From a checkpoint of a small contrastive image-text model.
Model: 3.93M parameters, 64-pixel images, encoder arch resnet_bottleneck, encoder norm batchnorm, encoder activation silu, encoder depths [3, 6, 3], text encoder width 128, text encoder layers 6, text encoder norm layernorm.
Data: trained on photos with spoken descriptions (Open Images, Localized Narratives), 203450 training examples, 3.7 epochs.
Rows from block 9 of the image encoder, named by matrix and row number. Each number is 128 + 24 x the weight over its row's rms, rounded and kept within 0 to 255. All counts start at 0. After the name is the row's rms in percent of the matrix's.
# short0: shortcut pointwise conv, stride 2 (encoder.blocks.9.short.0.weight, 576x336x1x1), inputs 68-135
short0.370 090 [ 92 156 138 117 125 122 139 114 176 150 128 128 142 163 127 137 134 188 121 115 103 134 103 112 138  80 114 108 112  75 119 178 125 173 152 130 116 125 116 109 149 121 144 115 140 110 119 124 122 113 120  91 146 157 116 124 136  91  76 125 128 155 104 131  99 128 112 162]
short0.371 101 [158 130 157 153 139 120 121  90 120 136 116 129 117 179 125 168 142 126 136 125 121 131 107 114 156  79 136 135  93 104 141 105 161 110 148 168 165 133  99 134 120 105 107 108 128 112  98 131 105 136 118  86 103 172 156 139 113 136  88  93 135 128 130 105 116 103 121 113]
short0.372 082 [144 125 126 115 130 112  96 137 124 124 124 117 105  76  79 137 133 125 121 108 175 150 142  76 143 136 168 124 120 142 120  98 160 124 110 145 155 103 126 134 164 139 143  92 172 115  95 111 118 109 169 148 127 118  95 171 101 103 160 115  91  84 136 153 161 159 149 175]
short0.373 091 [138 153 147 121  93 145 168  79 119 107 119 143  76 122 132 104 132 137 136 132 141 113 103 116 123 114 104 164 140 137 109 115 124 151 180  72 134 139 133 141 118 101 159 126  84 128  94 129 137 126 123  91 104 108 178 125 156 148 120 128 112 122 139 156  82  95 150 128]
short0.374 095 [121 155 123 140 110 105 147 120 106 130 149 115 100  99 113  97 138 112 120 119 144 129 120 104 141 129 149 126 145 125 115  98 117 142 118 126 188 171 119  98 136 139 146 150 122 120 115 137  79 142 127 118 125  88 149 141 164 136 141  77 108 127 104 130 117  85 123 131]
short0.375 085 [ 98 126 127 135 108 148 117 162 150 156 144 123 125 106 156 147 106 110 110 115 113 118 132 106 165 255 158 164 135 146 164 123  70 146 108 124 146  94 145 112 142 114 121 114 173 120 121 148 183 104 138 124 117 113  96 144 145 138 184 146 118 139 140 145 129 108 122 191]
short0.376 095 [129 153 136 124 129 174 146  82  98  94  89 122 161 177 149 150 148 104 108 123 102 148 137 100 120 110 102 133 125 127  93 127  98 122 120 141 110 145 117 151 141 137 122 115 106 126 112 100 121  88 163 105 167 102 119 137 137 138 128  96 158 133 154 103 139 120 176  85]
short0.377 088 [123 149 125 138 202 170 131 100 123 119  99 100 148 155 134 108 136 142 107 121 104 105 140 144 120 117 103 112 109 129 113 139 132 102 114 118  90  97 109 128 133 172 130 156 152 127 163 119 127 135 143 116 112 124 125 166 107 112  90 107 143 159 138 174 124 104 107 160]
short0.378 096 [165 142  94 135 138 118 143 161 158 119 136 108 100 135 124 141 138 159 168 135 136  87 118 143 139 148 119  87 104 137  98 175 152 129  94 148 121 169 121 136 153 137 154 128 128  87 114 154 163 168 143 107 149  95 144 151 109 110 102 136 110 117  86 142 103  98 115 146]
short0.379 100 [ 85 148 139 113 131 146  93 130 127 138 144 119 107 118 138 137 133 123 120 142 127 202  98 117  97 129 171 118 143 129 102 100  96 147 126 159 131 104  98 109 110  90 127 107 130 129 151 147 148 115 103 128 163 126 155  96 116 122 106 171 112 123 131 161 127 111 147 142]
short0.380 098 [165 120 132 174 128 149 119 128  93 117  97  93 151 134 173 124 149  97 129  71 172 116 160 103 184 127 118 147 166 164 116 107 148 137 125 154 133 148 139 109 143 133 141 167  97  90 113 146 115 105 120 129 160 134 122 138 124 121 101  97 109 103 104 112 159 125  82 100]
short0.381 109 [118 113 119 125 123 122 135 162 123 129  95 169 121 136 104 120 128  95  91 164 136 113  99 154 153 142 100 128 177 100  76 109 108 124 116 158  73  97 147 163 134 109 128 138 155 127 175 123 139 137 155 139 143 114 117 129  94 181 143 121 125 128 162  88 147  94 127 104]
short0.382 090 [ 97 124 101 153  98 133  95 136 117 134 125 131 106  93  92 148 113 116 141 128 132 101  97 161 120 131 154 154 115 107 100 147 125 114 138 117  97 205 121  70 110 131 124 102  86 128 143 123 107 113 134 125 138 170 129 125  86  90 152 158  83  86 111  82 113  95 122 122]
short0.383 108 [152 145 129 127 134 141 103 127 122 105 138 112 128 205 102 123 123 111 131 132 101 121 119 121 114 101 106 160 139 183 103 112 102  99  94  91 138 144 128 107 132 124 130 133 135 105  87 117 103 110 144 105 167 129 125  97 131 190 130  70 127 116 119 111 141 115 121 102]
short0.384 099 [123 129  95 134 127 109 127 114 115 128 117 104 136 140 154 136 157 167 115 147  88 127  92 142  82 145 136 132 123 118 123 173  73 142 145 122 130 115 109 132 138 123 137 113 113  85  98 117 118 141 133 123 145 105 157 116 135 169 136 101 123 138 134  96 150 115  61 140]
short0.385 110 [148 145 137 158 113 140  91 127 126  81 188 120 128 131  89 161 119 121 136 111 122 108 116 134 166 124  96 122 116 139 114 108 137 103 148 147 113 128 139 180 133  72 115 139 164 104 117 152 151 133  81 119 132 168  73 122 134 174  89 116 101 133 135 118 150 108 167 113]
short0.386 086 [138 108 140 151 100 116  84 139 152 127 126 163 113 116 101 137 106 132 161 144 123  97  90 182 122 151 136 161 162 113 148 108 123 104  93 126 131 148 116  59 122 121 162  92 147  70 103 149 108 163 132 128 165 109  86 114 128  93 127 176  71 161 134 121 116 124 125 130]
short0.387 102 [ 86  96 134 137 130 170 118 147 136 164 146 130 105 127 139 136 151 110 125 157 153 130 120 105 152 120 139 101 124 124 123 123 108 123 152  84 125 125 126 115  85 147 168 144  91 117 195 124 126 128 110  98 146 110 144 112 187 117  96 124 135 145 118 136 117 128 145 123]
short0.388 108 [154 150 125 158  92 128 136 126 150 147 111 137 159 109 181  97 148  79 126 135 165 125 151 129 154  97 137  67 113 122 111 141 113 130 161 173  88 123 181 133 116  83 149  90 146 129 154 117 108 115 101 125 143 129 115 157 204 143 114 131 148 149  37 134 109 138  97 113]
short0.389 097 [183 125  73 111 179 164 171 171 157 110 114 126 124 163  93 135 126 124  85 176 188 141 102 111 151  90 132  84 154 133 133 141 110 151 103 125 112 151 117 124  87 123 112 124 112 115 102 126 149 153 121 125 102 129  90 102 147 129 116 103 158 125 106 108 121 143  93 137]
short0.390 102 [149 205 121 113 138 109 129 178 108 166 100 144 118 120 123 130 114 149 159  99 122 120 144 149 106 122 140 101 103  94  67 122 125  98 162 137 155 139 111 145 115 146 142 139 102  95 115 132 164  97 171 164 123 135 171 129 150  88  89 125  95 136  80 124 111 117 108 113]
short0.391 111 [114 151 147 171 147 132 156 160 144 112 125  90 111 161 115  98 144 103 142 131 188 182 112 152  94 142 142 147 142  93 132 108  73  90 145 113 106 126 182 106 161 116 139 150 153 128 107 131 101 112 124  94 117 129 148 125 106  98 118 118 153 104 115 159 131 136 164 146]
short0.392 085 [ 95 146 108 145  80 140 104 124 108 100 125  79 113 116 152 131 144 115 127 123 154 135 109 103 154 103 166  66 157 117  94 127 114 114 131 115 117 129 119  85 142 110 103 109  88  98 117 109 155  87 143  95 156 112 144 107 120 101 160 108 144 116 102 149 107 103 143 105]
short0.393 104 [170 111  96 136 143 120  94 138 111 131 136 128 131 130 142 169 127 130 185 118 149 131 101 147 103 113 129 168  87 123 126  41  82 193 134 140 161 109 121 135 141 134 113 138 118 118 126 129 124 149 169 103 165 121 101 126 104 152 117 110 128 103 106  81 138 162  70 138]
short0.394 074 [146 120 146 118 134  99  94 134  97 172 137 137 101 151 157 123 118 114 127 136 138 119 159 107  97 178 127 146 108  99 143 125 132 128 122 136 102 101 121  89 140 118 159 130 156 134 114 101 135 179 126 112 105 135 118 116 129 132 124 127 172 121 119 110 154 113 137 134]
short0.395 091 [105  89 119 124 145 136 145  95 132 124 117  83 129  66 162 168 110 130 143 119 156 148 128 150 116 111 155 116 113 155 124 131  90 121 110 104 118 129 118 121 160 114 111 138 106 150 123 163 124  70 146 108 127 146 149 121 131 142 138 121 119 151 118 168 152 138 125 155]
short0.396 105 [112 153 119 159 134 114  95 142 150 101 149 155 114 124 126  94 142 139 111 131 117 128 134 103 119 145 100 142 120 152 103 137 123 175 119 136 121 117 125 181 107  91 102 171 108 106 141 114 122  91 115 149 112 181 102 171 123 155 136 128 163 157 119 109 100 103  95 142]
short0.397 106 [121 127 128 152 120 148 129 174 134 142  99 144 133  87 116 166 124 120  94 129  93 126 106 131 116 130 125 113 167 135  94 142 156 154 184 144 157 104 145 132 122 168 175 148 128 145 146 111 117 110 142  94  87  88 138 113 132  81 108 183 109 123 117 183 129 137 136 113]
short0.398 103 [192 115 117 144 121 150  82 119 111 110 139 110 118 111 118 169 124 106 118 123 110  85 125 134 140 133 193 158 128 131 117  86 145 106  88 147 137 138 131 165 100 111  99 118 126 144 151 114 110 146 116 129 105 156 132 109 144 126 134 130 120 160 150  85 113  99  90 102]
short0.399 113 [141 139 133 161 123 125  98 126 125 127 106  99 120 127 124 122 121 114  95 114 124 134 119 132 116 110 136 135 109 114 110 126 143  99 114 124 109 173 107 140 145 146 134 115 138 134  79 102  82 145 121 155 166 110 152 128 126 104 140  89  64 132  85 106 130 106 131 140]
short0.400 105 [147 117 108 136 129  97 115 179 112 110 115 128 146 146 102  84 181 158 123 140 117 177 123  96  94 111 117 113 105 121 103 137 185 162 152 126 171 131 110 128 101 158 126 123 103 135 117 172 132 101 147 107 124 175 128 128 170 121 103 133 115 130 123 129 182  78 128 128]
short0.401 092 [134 125 164 122 125 108  93 128 129 172 130 128 154 112 116 167 131 109  98  83 116 109 104  79 152 124 147 138 146 116 148 127 158 122 162 131 144 143 123 112 183  98 127 128 115 142 162 105 110 148 144 146 106 102 121 138 101  88 144 130  75 167 117 109 106 125  89  80]
short0.402 095 [159 121 141 134 131 148  87 130 119 113 119 109 106 130 145 137  91  94 134  96 114 119 145 157 182 163 124 135 138 113 120 135 144 136 132 123 109 144 112 152 118 117 119 170 145 132 149 129 107  96 179 114 155 117  87 130  84 137 134 126 120 113 135 123 147 144  86 121]
short0.403 104 [143 110 120 155 124  73 122 192 176 127 147 137 117 166  91 136 153 124 114 126 138 139 129 138  83 170 140 128 110 136 106  71 116  69 119 114 168 138 137 154 137 145 163  97 138  96 105 134  81  98 135 158 126 151 143 128 114 118 118 131 130 156 167 124 117  51 124  90]
short0.404 101 [106 133 149 122 137 117 158 158 187 102 146 145 126 103 127 110 114 134 112 182 171 110 120 126 169  95 110 158  93 108 107 125 159 143  99  85 159 107 104 161 124 131 124 148 159 107 119 118 116 130 122 149 156 112 148  92 101  94 109 149 121 108 131 152 130  95 113 101]
short0.405 106 [147 122 156 121 116  79 124 114 129 156 124 126 105 101 112 148 123 102 118 160 151 147 138 128 147 142 169 111 113  82 194  95  92 104 151 124 141 173 128 141  88  71 146 179  98 123 136 107 121 134 114 178 159 125 117 118 147 152 127 169 150 106 130 107  65 108 104 115]
short0.406 098 [139 126 165  89  99 143 153 156 140 103 173 125 133 102 173 135  87 122 126 156 125 108 119  93 117 105 108 117 107 114 109 119 132 153 111  87 101 143 106 127 145 148 151 140 109 129 135 182 114 170 148 115 161 119 157 143 154 121 116 105  84 124 143 170 109  66  62 138]
short0.407 080 [ 91 137 134 136  98 122 114 136 119 111 106 153 136 134 140 130  92 133 107 139 105 158 151 107 133 137 122 112 115 114 130 165 105 127 152 131 157 122 128 141 138 135 136 109  89 126 141 116 175 140 164 128 121 185 121 129 113 135 135 128 144 134 119 101 172 113 124  78]
short0.408 090 [143 151 115 108 141 134  99 118 115 153 118 120 134 164 113 142 137 118 134 177 103 116 145 115 156 103 115 152 146 114 140 185 142 119 101 165 130 134  86 112  75 180 162 114 153 134 111 131 126  92 160 154 101 118 136 113 121 114 154 117 114 115 130 120 116 148 130 143]
short0.409 118 [157 110 105 145 151 141 144 136 127  71 147  94 135 146  93  67 129 141 106 144  96 149 100 120 120 133 173 102 152  82 159 137 137 107 147  95 117  97 114 133 105  98 116 117 145 103 170 109 123 107 115 153 102 139 123 125 168 111 112 117 128  87 101 114  93 112  95 118]
short0.410 088 [151 129 143 138 112 121 130 106 133 126 104 145 130 122 105 123 103 153 167 197  91 131 135 155 139 195 131 111 118 106 130 109 121 151 149 120  99 119 153 113 117 119 150 132 102 128 106 161 172 100 119 144 116  80  84 120 128  98 149 181 102  96 103  68  96 135 157 133]
short0.411 106 [126 138 151 133  94 107 139 117 138 145 159 164 149 116 118 124 124 108 149 151 116 138 105 117  76 122 113 156 138 160 115 110 101 134 149 103 124 115 101 128 103 151 157 128 110 128 121 128 122  95  95 100 119 160 135 138  74 152  89 138 135 145 133  72 127 102 136 162]
short0.412 105 [108  98  93 151 114 130 159 136 179  96 147 138 109 109 121 185 138 218 110 123 134 107 117 166 135 118 112  99 139 107 118 159 163 151  94 147 128 155 111 162 144 107  95 139 129 119 138 137 113  97 119 123 108 111 122 105 108 137 101 130  68 157 140 124 106 144 105 112]
short0.413 107 [111 149 160 127  94 145 158 108 145 146  93 119  91 123 102  89 144 101  78 103 100 110 123 139 160 109 110 138 133 137 119 100 134 103 103 118 126 117  88  94  94 120 150 129 106 136 138 139 139 123 151 132 135 137 133 102 140 121 175 139 128  71 127 110 159 109 116 150]
short0.414 097 [132 130 162 115 132 122  88 128 122 149  83 108 104 149 109 100 104 141 174 131 131 153 127 132 169 127  98 139 120 137  83 121 131 100 137 122 142 141  91 128  81 139  81  86 137 127 131 136 142 124 123 120 159 122 101 128 141  74 148  81 116 166  98 123  99 165 165 116]
short0.415 094 [144 129 112 140 102 123 118 127 158 109 159 127 142 158  96 155  92  83 108 120 139 159 115 128 122  28 140 123 127 147 109 155 158 127  97 123 137  68 132 117 119 134  62 110 173 117 121 115 160  87 143 123 147 172 130 131 134 124 143 123 153 159 158 133 120 166 115 100]
short0.416 109 [133 150 150 107 112 119 137 182 132  79 143 123 155 118  81 136 167 129 150 129 112 103 189 143 146 135  88 136 122 109 123 128  73 174 108 135 144 139 123 134  89 145 140 118 143 155 109 148 134 118 117 151 115 169 113 143 178  98 105 126 103 169  91 134  91 138 138 147]
short0.417 098 [103  68 114 140 113 142  79 141 150 126 118 115 167 127 153  82 144 188 175 140 143 171 115 101  89 138 134  99 118 130 104  89 113 133 101 152 167 129 119 137 111 142 119 154 203 126  92 112 142 109 102 173 127  95 101 143 108 109 130 133 167 126 135 142 119 108 131  98]
short0.418 102 [120 118  73 129 113 118 118  91 129 133 161 124 108 101 111 197 132 126 150 110 111  96 202 137 136 133 155 115  98 125 109 161 175 108 117 107 144 149 128 113  97 100 200 102 131 163 110 105 110  93 120  96 124 109 124 126 109  75 127 149 115 142 130 111 130 106 152 119]
short0.419 073 [ 99 137 123 104  88  94 152 134 121 134 103 107 118 133  91  95  98 161  96 133 148 102 172  93 117  93 139 129 140 136 121 127 138 166 100  82 152 128  93 108 110 153 167 147 136 151 165 115 121 101 138 140 112 121 157 140 172 107 122 117 121 111  89 126  77  82 109 123]
short0.420 091 [167 128 156 117 115 140 148 118 122 123 112 110 113 174 104 142 150  98 101  98 125 101 140 111 173 132 127  98 134 127 183 154 158 127 177 137 129 167  95 136 181 114  81 142 116 108 109 158 136 136 127 121 130 154 165 112 132 142 155 105 136 143 140 167 138 114 154  85]
short0.421 095 [130 146 139 134 123 101 131 133 122 121 161 135  98 155  89 145 138 111 155 110 154 147 123 131 144 179 162 107 120 135 134 148 134 178 124 117 122 122 137 107 118 114 104 150 136 158 127 120  95 124 127  58 135 167 106 111 139 126 138 161 137 113 142 151 112 101 152 105]
short0.422 093 [181 153  91 128 119 118 126 106 123 103 131 144 133 116 106 130 139 168 151 129 152 133 100 143 149 120 124 135 105 124 115 142 171 119 101 108  72 122 102 140 143  99 150 114 129 153 119 120 122 147 169 102 108  83  96  74 117 128 166 119 154  88  99 127 170 149 130 151]
short0.423 098 [119 123 125 121 163 116 154 128 120 152 162 114 127 127 122 129 132 136 118 143  91 135  99  94 139 113 138 122 102 103 108 109 152 130 126 123 132 122  87  89 136 116 133 137 106 144 137 131 108 106 122 120 166 164  85 133 158 127 122 135 186 164 100 193 114  78 127 130]
short0.424 104 [123 166 117 155 101 126  94 142 151 132 162  96 124  90  99 123 132 157  96 141 162 166  96 136 130  99 156 120 168  85 116 149 139 112 140 112 164 122 121 132 138 122 176 115 152  81 106 103 123 135 123  95 124 159  78 114 125 209 144  90 148  98  80 123  89 172 136  90]
short0.425 091 [107 140 102 183  54 138 108 113 120 143 126  86 125  97 100 130 134 106 127 126 110 126 143  90 162 146 116  85  88 139 109 151 110 123 123 107 111  66 107 161 137 125 121 141 132 179 119 141 122 117 125 134 145 109  97 105 104 116 137 107 127 139 127 124 147 186  89 110]
short0.426 088 [130 125 110 118 137 105  83 126 103 146  94 149 142 148 113 163 166 172  77 150 135  66 129 110 149 107 147 112 129 137 159 101 154 126  88 165  68  93 131 124 160 138  81 127  99 136  95  89 114 126 149 161 142 139  93 139 153 127 105 155 192  99  83 106 111 142 120 145]
short0.427 092 [129 145 110 112 148 144 103 121 111 129 111 140 114  95 153 110  88 151 126 131 130 121 130 139 140 117 140 110  94 121 174  79 114 125  92 172 122  93 124 136 133  77 112 114 114 102 136  85 105 116 157 144 122 126 162 120 116 148 144 123 149 163 163 167 108 115 184 103]
short0.428 090 [170 134 117 186 104  75 131 179 128 130 132 143 121 115 140 150 133 194 186  89 150 157 104 144 100  98 156 144 135 121 154 120 148  99 133 151 135 133 104 103 172 111 173 157 159 185 122 102  97 106 119 117 118 107 150  97 152 113 104 188 180 123 107 131  96  97 137 133]
short0.429 095 [113  81 149 128 178 136 111 126 141 126 158 141  69 103 128  92 136 157 132 141 127 123 123 158 108 146 122 112 146 101 152 127 109 105 109 168 132 153 154 157 156 100  91 118  87 102 150 106 145 137 115 118 159 125 158 135 135 162 183 120 138 172 161 109 123 102 129 114]
short0.430 090 [187 100 110  89 107 111 113 122 168 104 133 156 120 150 136 153 132 191 170 122 119 132 114  96 137 119 207 100 132 132 127 129 116 172 157 120 123 142 111 110 135 129 118 106  93 132 102 143 225 126 147 143  92  77 104 143  90 146 136 105 130 104 182 115 113 108 138 114]
short0.431 100 [180 113 132 136 172 126 112  86  87 159 142 117 110 144 113 164 170 149 120 151 143  89 121 159 132 109 109 118 111 141 131  95 123 136 105 115 130 188 150 168  85 173 123 149 153 166 139 133 131 109  89  98  97 110 144  96 116  86 142 103 121 126 138 165  97 182  96 159]
short0.432 100 [130 134 146 129  79 126 110 137 138 152 143 137 119 136 109  79 140 138 126 116 109 139 113 132 126 164  84 177 129 125 155 138 126 112 148 108 120 133 106 104 125 133  74 123 145 114 124 113 133 120 115 111 143 182 139 132 136 128  77 109 148  95 155 166 125 112 112 158]
short0.433 101 [148 143  99 207 114 147 101 116 135 139  89 135 124 107 148 118  71 117 137 120 114 127 158 113 110 149 158 116 134 147  96 129 163 115 150 116 113 119 151 123 120 115 117 134 124 130 152 180 135 120 110 105 123 105 105 123  86 108 111 136 144 116  93 108 138 137 116 122]
short0.434 106 [127 122 140 108  89 132 122  93 192 142  98 139 126 146 148 162 159 131 131 115 162 105 105 125 137  85 157 121 123 119 113 162 123 141 147 148 108 109 142 117 143 135 108 154 119 120 125 129 121  69 133 104 103  95 175 178 110 136 104 171 157 114 127 137 118 102 148 126]
short0.435 104 [118 115 109 114  93  98  93 119  95 138  88 115  92 152  98 113 147 118 138 126 114  91 123 163 111 130 142 148 102 108 114 162  90 134 151 137 160 118  87 186  94 121 136 157 156 133 147 136 123 164 122 141 164 146 122 113 127 120  86 133  95 113 164  99  71 141 116 154]
short0.436 093 [104 171 136 124 112 147 128  75 150 158 159  98 121 134 104  94  90 109 162 126 146 136  96  98 144 134 151 118 124 126 148 161 124  87 111 112 159 135 149 126 124 105 131  88 112  88 145 120 137 101 116 141 105  99  98 144 140 124 136 110 135 129 130 112 123 118 155 119]
short0.437 100 [124 114 103 111 109 155 189 115  95 125  90 133 110 128 125  89 126 126 120 153 138 129 184 109 122  98 143 114 122 115 171 129 141 134  99 147 199 120  83 129 142 151 127 175 153 163 118 136  75 143 139 204 134 141 120 113 127 133 117 118 148 123 151 138 143  95 132 163]
short0.438 094 [109  99 105 135 107 118 135 114  84 113 142 114 111 190  98 120 183 163 145 120 148 119 162 118 136 150 109 116 132  90 146 130 102 176 105 115 116 162 134 166 150  82 162 168 124 110 140 122 105 116 121  81 140  98 129 119 131 132  93 159 108 133 134 107 106 132  98 106]
short0.439 110 [134 162 167 131 143 152 167 174 114 125 137 135 103 137 150 127 146 108 105  98 106 124 132 119 116  99 192 109 110 130 123 148 141 123 116 143  93 106 143 177 134 149 110 125 116 130 124 135 109 113 157 149 174 128 124 144  96 119 158 154 114 114 133 141 134  98 127 170]
short0.440 119 [100 121 144 140 156 106 122 113 142 125 120 114 154  94 123 107 143 153 132 134 146 111 133 126 176 161 140 107 117  92 141 117 155 128 134 132  92 125 131 108 136 146  81 102 124 140 110 173 132 111 124 152 131 144 102 109 141  69 126 145 123 126 117 149 142 164 101  93]
short0.441 102 [118 151 162 114 170 113 118 186 137 140 120 123 130 203 117 109  93 143 126 189 110 122 179  99 178 145 118 113 107 115 113 161 177 135 154  98 124 116 136 137  97 114  83 154 111 121  96 131 110 137  92 109 118 100 182 116 152 132 172 140 146  98 161  83 141 132 140  96]
short0.442 113 [122 156 118 137 112  99 127 180 155  88 120 142 135 166 131 136 131 133 110 141 143 100 149 165 155 117 162 132 135 125 116 116 120 116  90 123 170 119 124 171 134 120 155 124 102 151 109 136 110 192 118 110 133 107 108 125 173 129 178 139  93 129 127 119 111 151 128 150]
short0.443 097 [163  94 172 127 152 136 143 130 100 127 124 120 118 119 171 120 161 121 120 168 142  96  88 129  87 125 161 160 170 119 109 152  97  95 121 114 156 135 144 159 124 130 116 102  95  99 174 151 136 107 157 107 123 156 109 132 134 136 137 108 148 169 102 135 145 135 111 105]
short0.444 103 [134  82 144 129 105 104 141 144 161 107 143 120  95 128 174 144 100 113 146 137 137 134 104 116 122 124 101 132 104 100 153 107 153  75 141 133 161 118 141 158 147 108 136 151  89 121 166 130  81 166 103 111 117 135 140 112 125 107  98 165 156 103 120 146 161 155 126 104]
short0.445 111 [140 135 119 120  97 102 109 150 129 119 121 126 126 119 110 147 146 156 119 141 103 118 145 131 150 114 107 109  99 103  83 125 148 143 131 142 143 133 134 134 128 101 174  97 142 150 114 122 132 134 108 125 162 111  71  95 100 136 148 165 145 174 151 118  59 129  97 108]
short0.446 114 [164 115 126 125 135 130 128 133 140 123 114 120 115 187 107 155 144  81  86 141 106 118 119  89 156  96 161 153 113 101 185 145 144 130 131 111 147  86 133 151 127 148 168 138 112 105  84 114 119 115 167 151  87 159 114 151 104  93 109 135 134  83 117 133 143  73  83 155]
short0.447 109 [ 98 151 165 145 115  90 126 118 135 159 147 110 129 159 142 105 120  95 109 134  99 125 114 129 125 102 110  85 112 149 106 135  88 109 153 113 139 138 129 119 186 112  95 149 122 124  75 102  99 123 169 142 146 116 120 111 114 147 126 137 174 110 142 146 105 158 124 166]
short0.448 108 [111 139  96 173 118 144 152 140 132  99 145  91 145  98 135 126 155 133 107 116 168 142 124 150 129  80 101 123 120 161 113 116  86 125 152 131 131 136 126 148 140 133 123  79 129 124 130 150 113 145  97 139 131 173  98 165 139 159 133 129 136 159 103 130 122  99 125 115]
short0.449 096 [144 135 152 112 128  90 152 117 137 142 140 123 172 130 168  83 111 121 115 143 130 129 128 140 152 117 134 146 148 106 169 177 142 105 136 114 131 134 159 116  84 107 130  95 119 148 141 133 139 134 108 124 130  87 128 182 127 132 111 125 138 128 156 201 119  97 200 105]
short0.450 109 [125 125 145 149 149 121 125  91 102 150  96 119 118 180 169  93 136 151 118 130 119 103 135 144  96 148  94 106 115 124 142 140 163 120 144 121 128 134 163  89 117 120 144 146  93 121 132  95  82 141 127  97 151 153 132 110 140 103 119  93 142 120  79 114 115 122  99 134]
short0.451 101 [106 170 148 103 149  97 129 179 146 162 130  86 129 117 154 110 116 158 117 111 118 120 181 162 117 142 118 136 150 128 125 156 164 130 104 150 138 151 118 165 145 110 119 126 100 142 112 152 160 150 163 123 188 121 151 139 138 128 119 107 114 112  86 124 156 128 106 137]
short0.452 120 [129 120 102 132 147 113 115 137 113 104 132 129 103 113 162 150 129  80 125  96 124 140 136 130 128 160  97 110 168 131 153 109 121 162 151 154 107 143 114 168 144 110 120 159 129 117 177 142 156 170 161 144 134  99 104 141 143 145 127 107  94  99  98 121 100 170 122 117]
short0.453 087 [103  91 127  87 136 131 141 103 157 111 136 120 162 110 138 145 135 162 116 131 107 129 118 138 123 130  88 154 127 123 143 109 171 171 129 148 110 166 100 113 142 130 142 151 125 138 140 156 125 167 154 150 119 143 117 114 127 169  99 120 160  98 106 148 132  81 159 161]
short0.454 108 [134  93 121 138 114 117 123 120 118 142 175 110 104 134 106 111  94 124 161 108 123 165 121 127 115 128 131 141  92 105  99  95 100 109 164 165 143 168 148 137 135 116 110 142 129  90 182 102 110 134 141 116 121  91  92  87 115 127 142 189 102  97 113 126 142 130 100 132]
short0.455 103 [201 118 102 129 148 174 129 100 126 119 139 124 106 137 101 140 145 132 121  95 107 144 170 142 130 128 124 130  84 127 119  98 141 172 133 131 157 154  93 136 107 175 116 180  74 107 160 142 169 118 115 137  96 129 154 132 126  99 127 148 104 141 125 123 142 124 126 118]
short0.456 098 [ 86 104 130 110 102  75 107 108 130 155 145 107 160  86 100 126 134 124 146 114 137 163 140 112 103 111 134 115  76 126  81 104 159 109 133 116 215 107 135 102 172 121  79 117 126 148 172 110 115 119 137  84 135 122 120 105  97 129  99 118 114 178 176 116 120 148 149 107]
short0.457 101 [124 111  91 110  77 116 140  99 119 114 113 113 167 123 163 130 105  99 114 107 138 122 152  90 141 148 137 152  66 140 109  96 139 107 153 103 130 112 163 125 127 117 134 103 117 139 125  82 164 131 147 125 142 116 164 108 140 112 146 115 141 106 102 133 124 130 135 151]
short0.458 108 [115  71 150 149 148  90 105 112 111  74 121 129 117 118  81 182 103 146 117 150  99  99 120 104 170 151 155 135 126 131 117  93 156 119 121 136 150  91 149 158 134 110 139 129 131 136 166 145  94 107 109 155  76  96 134  83 154 110 108 142 176 150 147 147 143 112  98 116]
short0.459 111 [128 141 140 109 131 151 140 118 125  98 121 115 122 140 165  96 123 141 137 112 114 125  93 102 142 127 150 126 145 141  95 128 108 147 118 120 117 151 133 136 116 142 170  94 113 132 111 132 137 149  94  99 122 113 125 139 141  74 140 106 121 129  88 166  98 126 185 149]
short0.460 117 [106 181 127 143  88 118 135 113 131  97 112 126 141 146 110 127 124 136 110 156 147 155 104 122 107 152 120 120  95  97 113  95 114 125 163 120 131 140 152 154 107  89 118  91 137 104 104 125 107 138 112  62 146 131 153  97 126  80 116 134 112 114  83 138 135 127 133 121]
short0.461 099 [176 105 116 108 144 128  89 133 132 141 103 100 115 130 147 143 101 102 159 111 135 113 159 172 108 129 124 144 141 118 124 116 117 119 103 109 184 155 109 105 125  94 170 120 105 135 109 132 129 150 146 103 163  88 142 120 167 139 149 142 125 114  94 126 114 157 146  99]
short0.462 093 [105 113 145 103 184 166 120 113 108 158 134 151 148 142 115 109 129 106 145 120 154 100 151 164 137 110 133  97 131 166 123 169 145 124 103 122 134 155 142 190 100 159 119 131 115 116 115 157  88 133  89  70 131  67 134 126 118 177 105 107 115 123  99 109  93 143 142 128]
short0.463 082 [115 100 146 130 106  88 121 141 113 157 119 135 123 166 103 120 123 177 185 147 165 152 153  98 146 129 142 152 135 126 142 148  80 120 113 159 188 111 131 144 164 108 149 124 160 126 182 110 119 102 146 143  92 150 159 158 141  96 135 143 134 124 136  94 108 120 102 130]
short0.464 088 [145 118 137 134 157 118 126 157 105 137 120 130 148  98 105  99 102 102 119 115 131 132 119 141  99 128 141 135  95 114 165 128 113 168 108 174 116 117  97 152 117 158 109 155 110 140 128 154 125 126 141 140 120 110 130 134 121 111 140 141 108 148  84 101 142 142 116 117]
short0.465 096 [142 135  93 170  88 121 138 126 125 109 114 113 139 139 118 114 122 103 126 148 149 162  99 194 170 148 147 157 101 152 120 151 109 109 142 144 122  91 163 119 110 131  82 120 117 117 103 107 106 142 170  84 101 159 107 106 120 137 136 141 166 153 135  86 116 120  89 126]
short0.466 090 [108 106 130 127 150  90 128 116 108 133 134 121 143 141 154  82 163 116 127  89 159 175 119 166 155 145 144 145 113 130  95 165 114 114  98 142 124 114 118 142 120 137  88 114 132 131 104 119 112 111 121 115 130 124 133 116  93 174 114  97 106 112 117 165  83  88 167  87]
short0.467 109 [129 121 100 119 131 123 145 136 149  93 120 132 114 157 178 141 173 144 112 122 111 119 105  79 139 128 165 152 119  77 139 150 103 104 145 196 135 135 120 103 116 158 100  84 119  99  45 146 116 117 119 165 125 134  92 142 141 126 110 105 126 113 104 115 137  92  99 106]
short0.468 092 [120 100 129 131 118 116 133 145 123 151 142 107  93 154 154 116  67 175 177 153 117 123  98 113 171 109 142 113 104 113 146 111 106 143 127 149 143 143 139 140  94 119 119 120 174 143 214 142 122  69 100 117 118 120 167 142 151 100 141 139 151 125 106 110 150  78 108 175]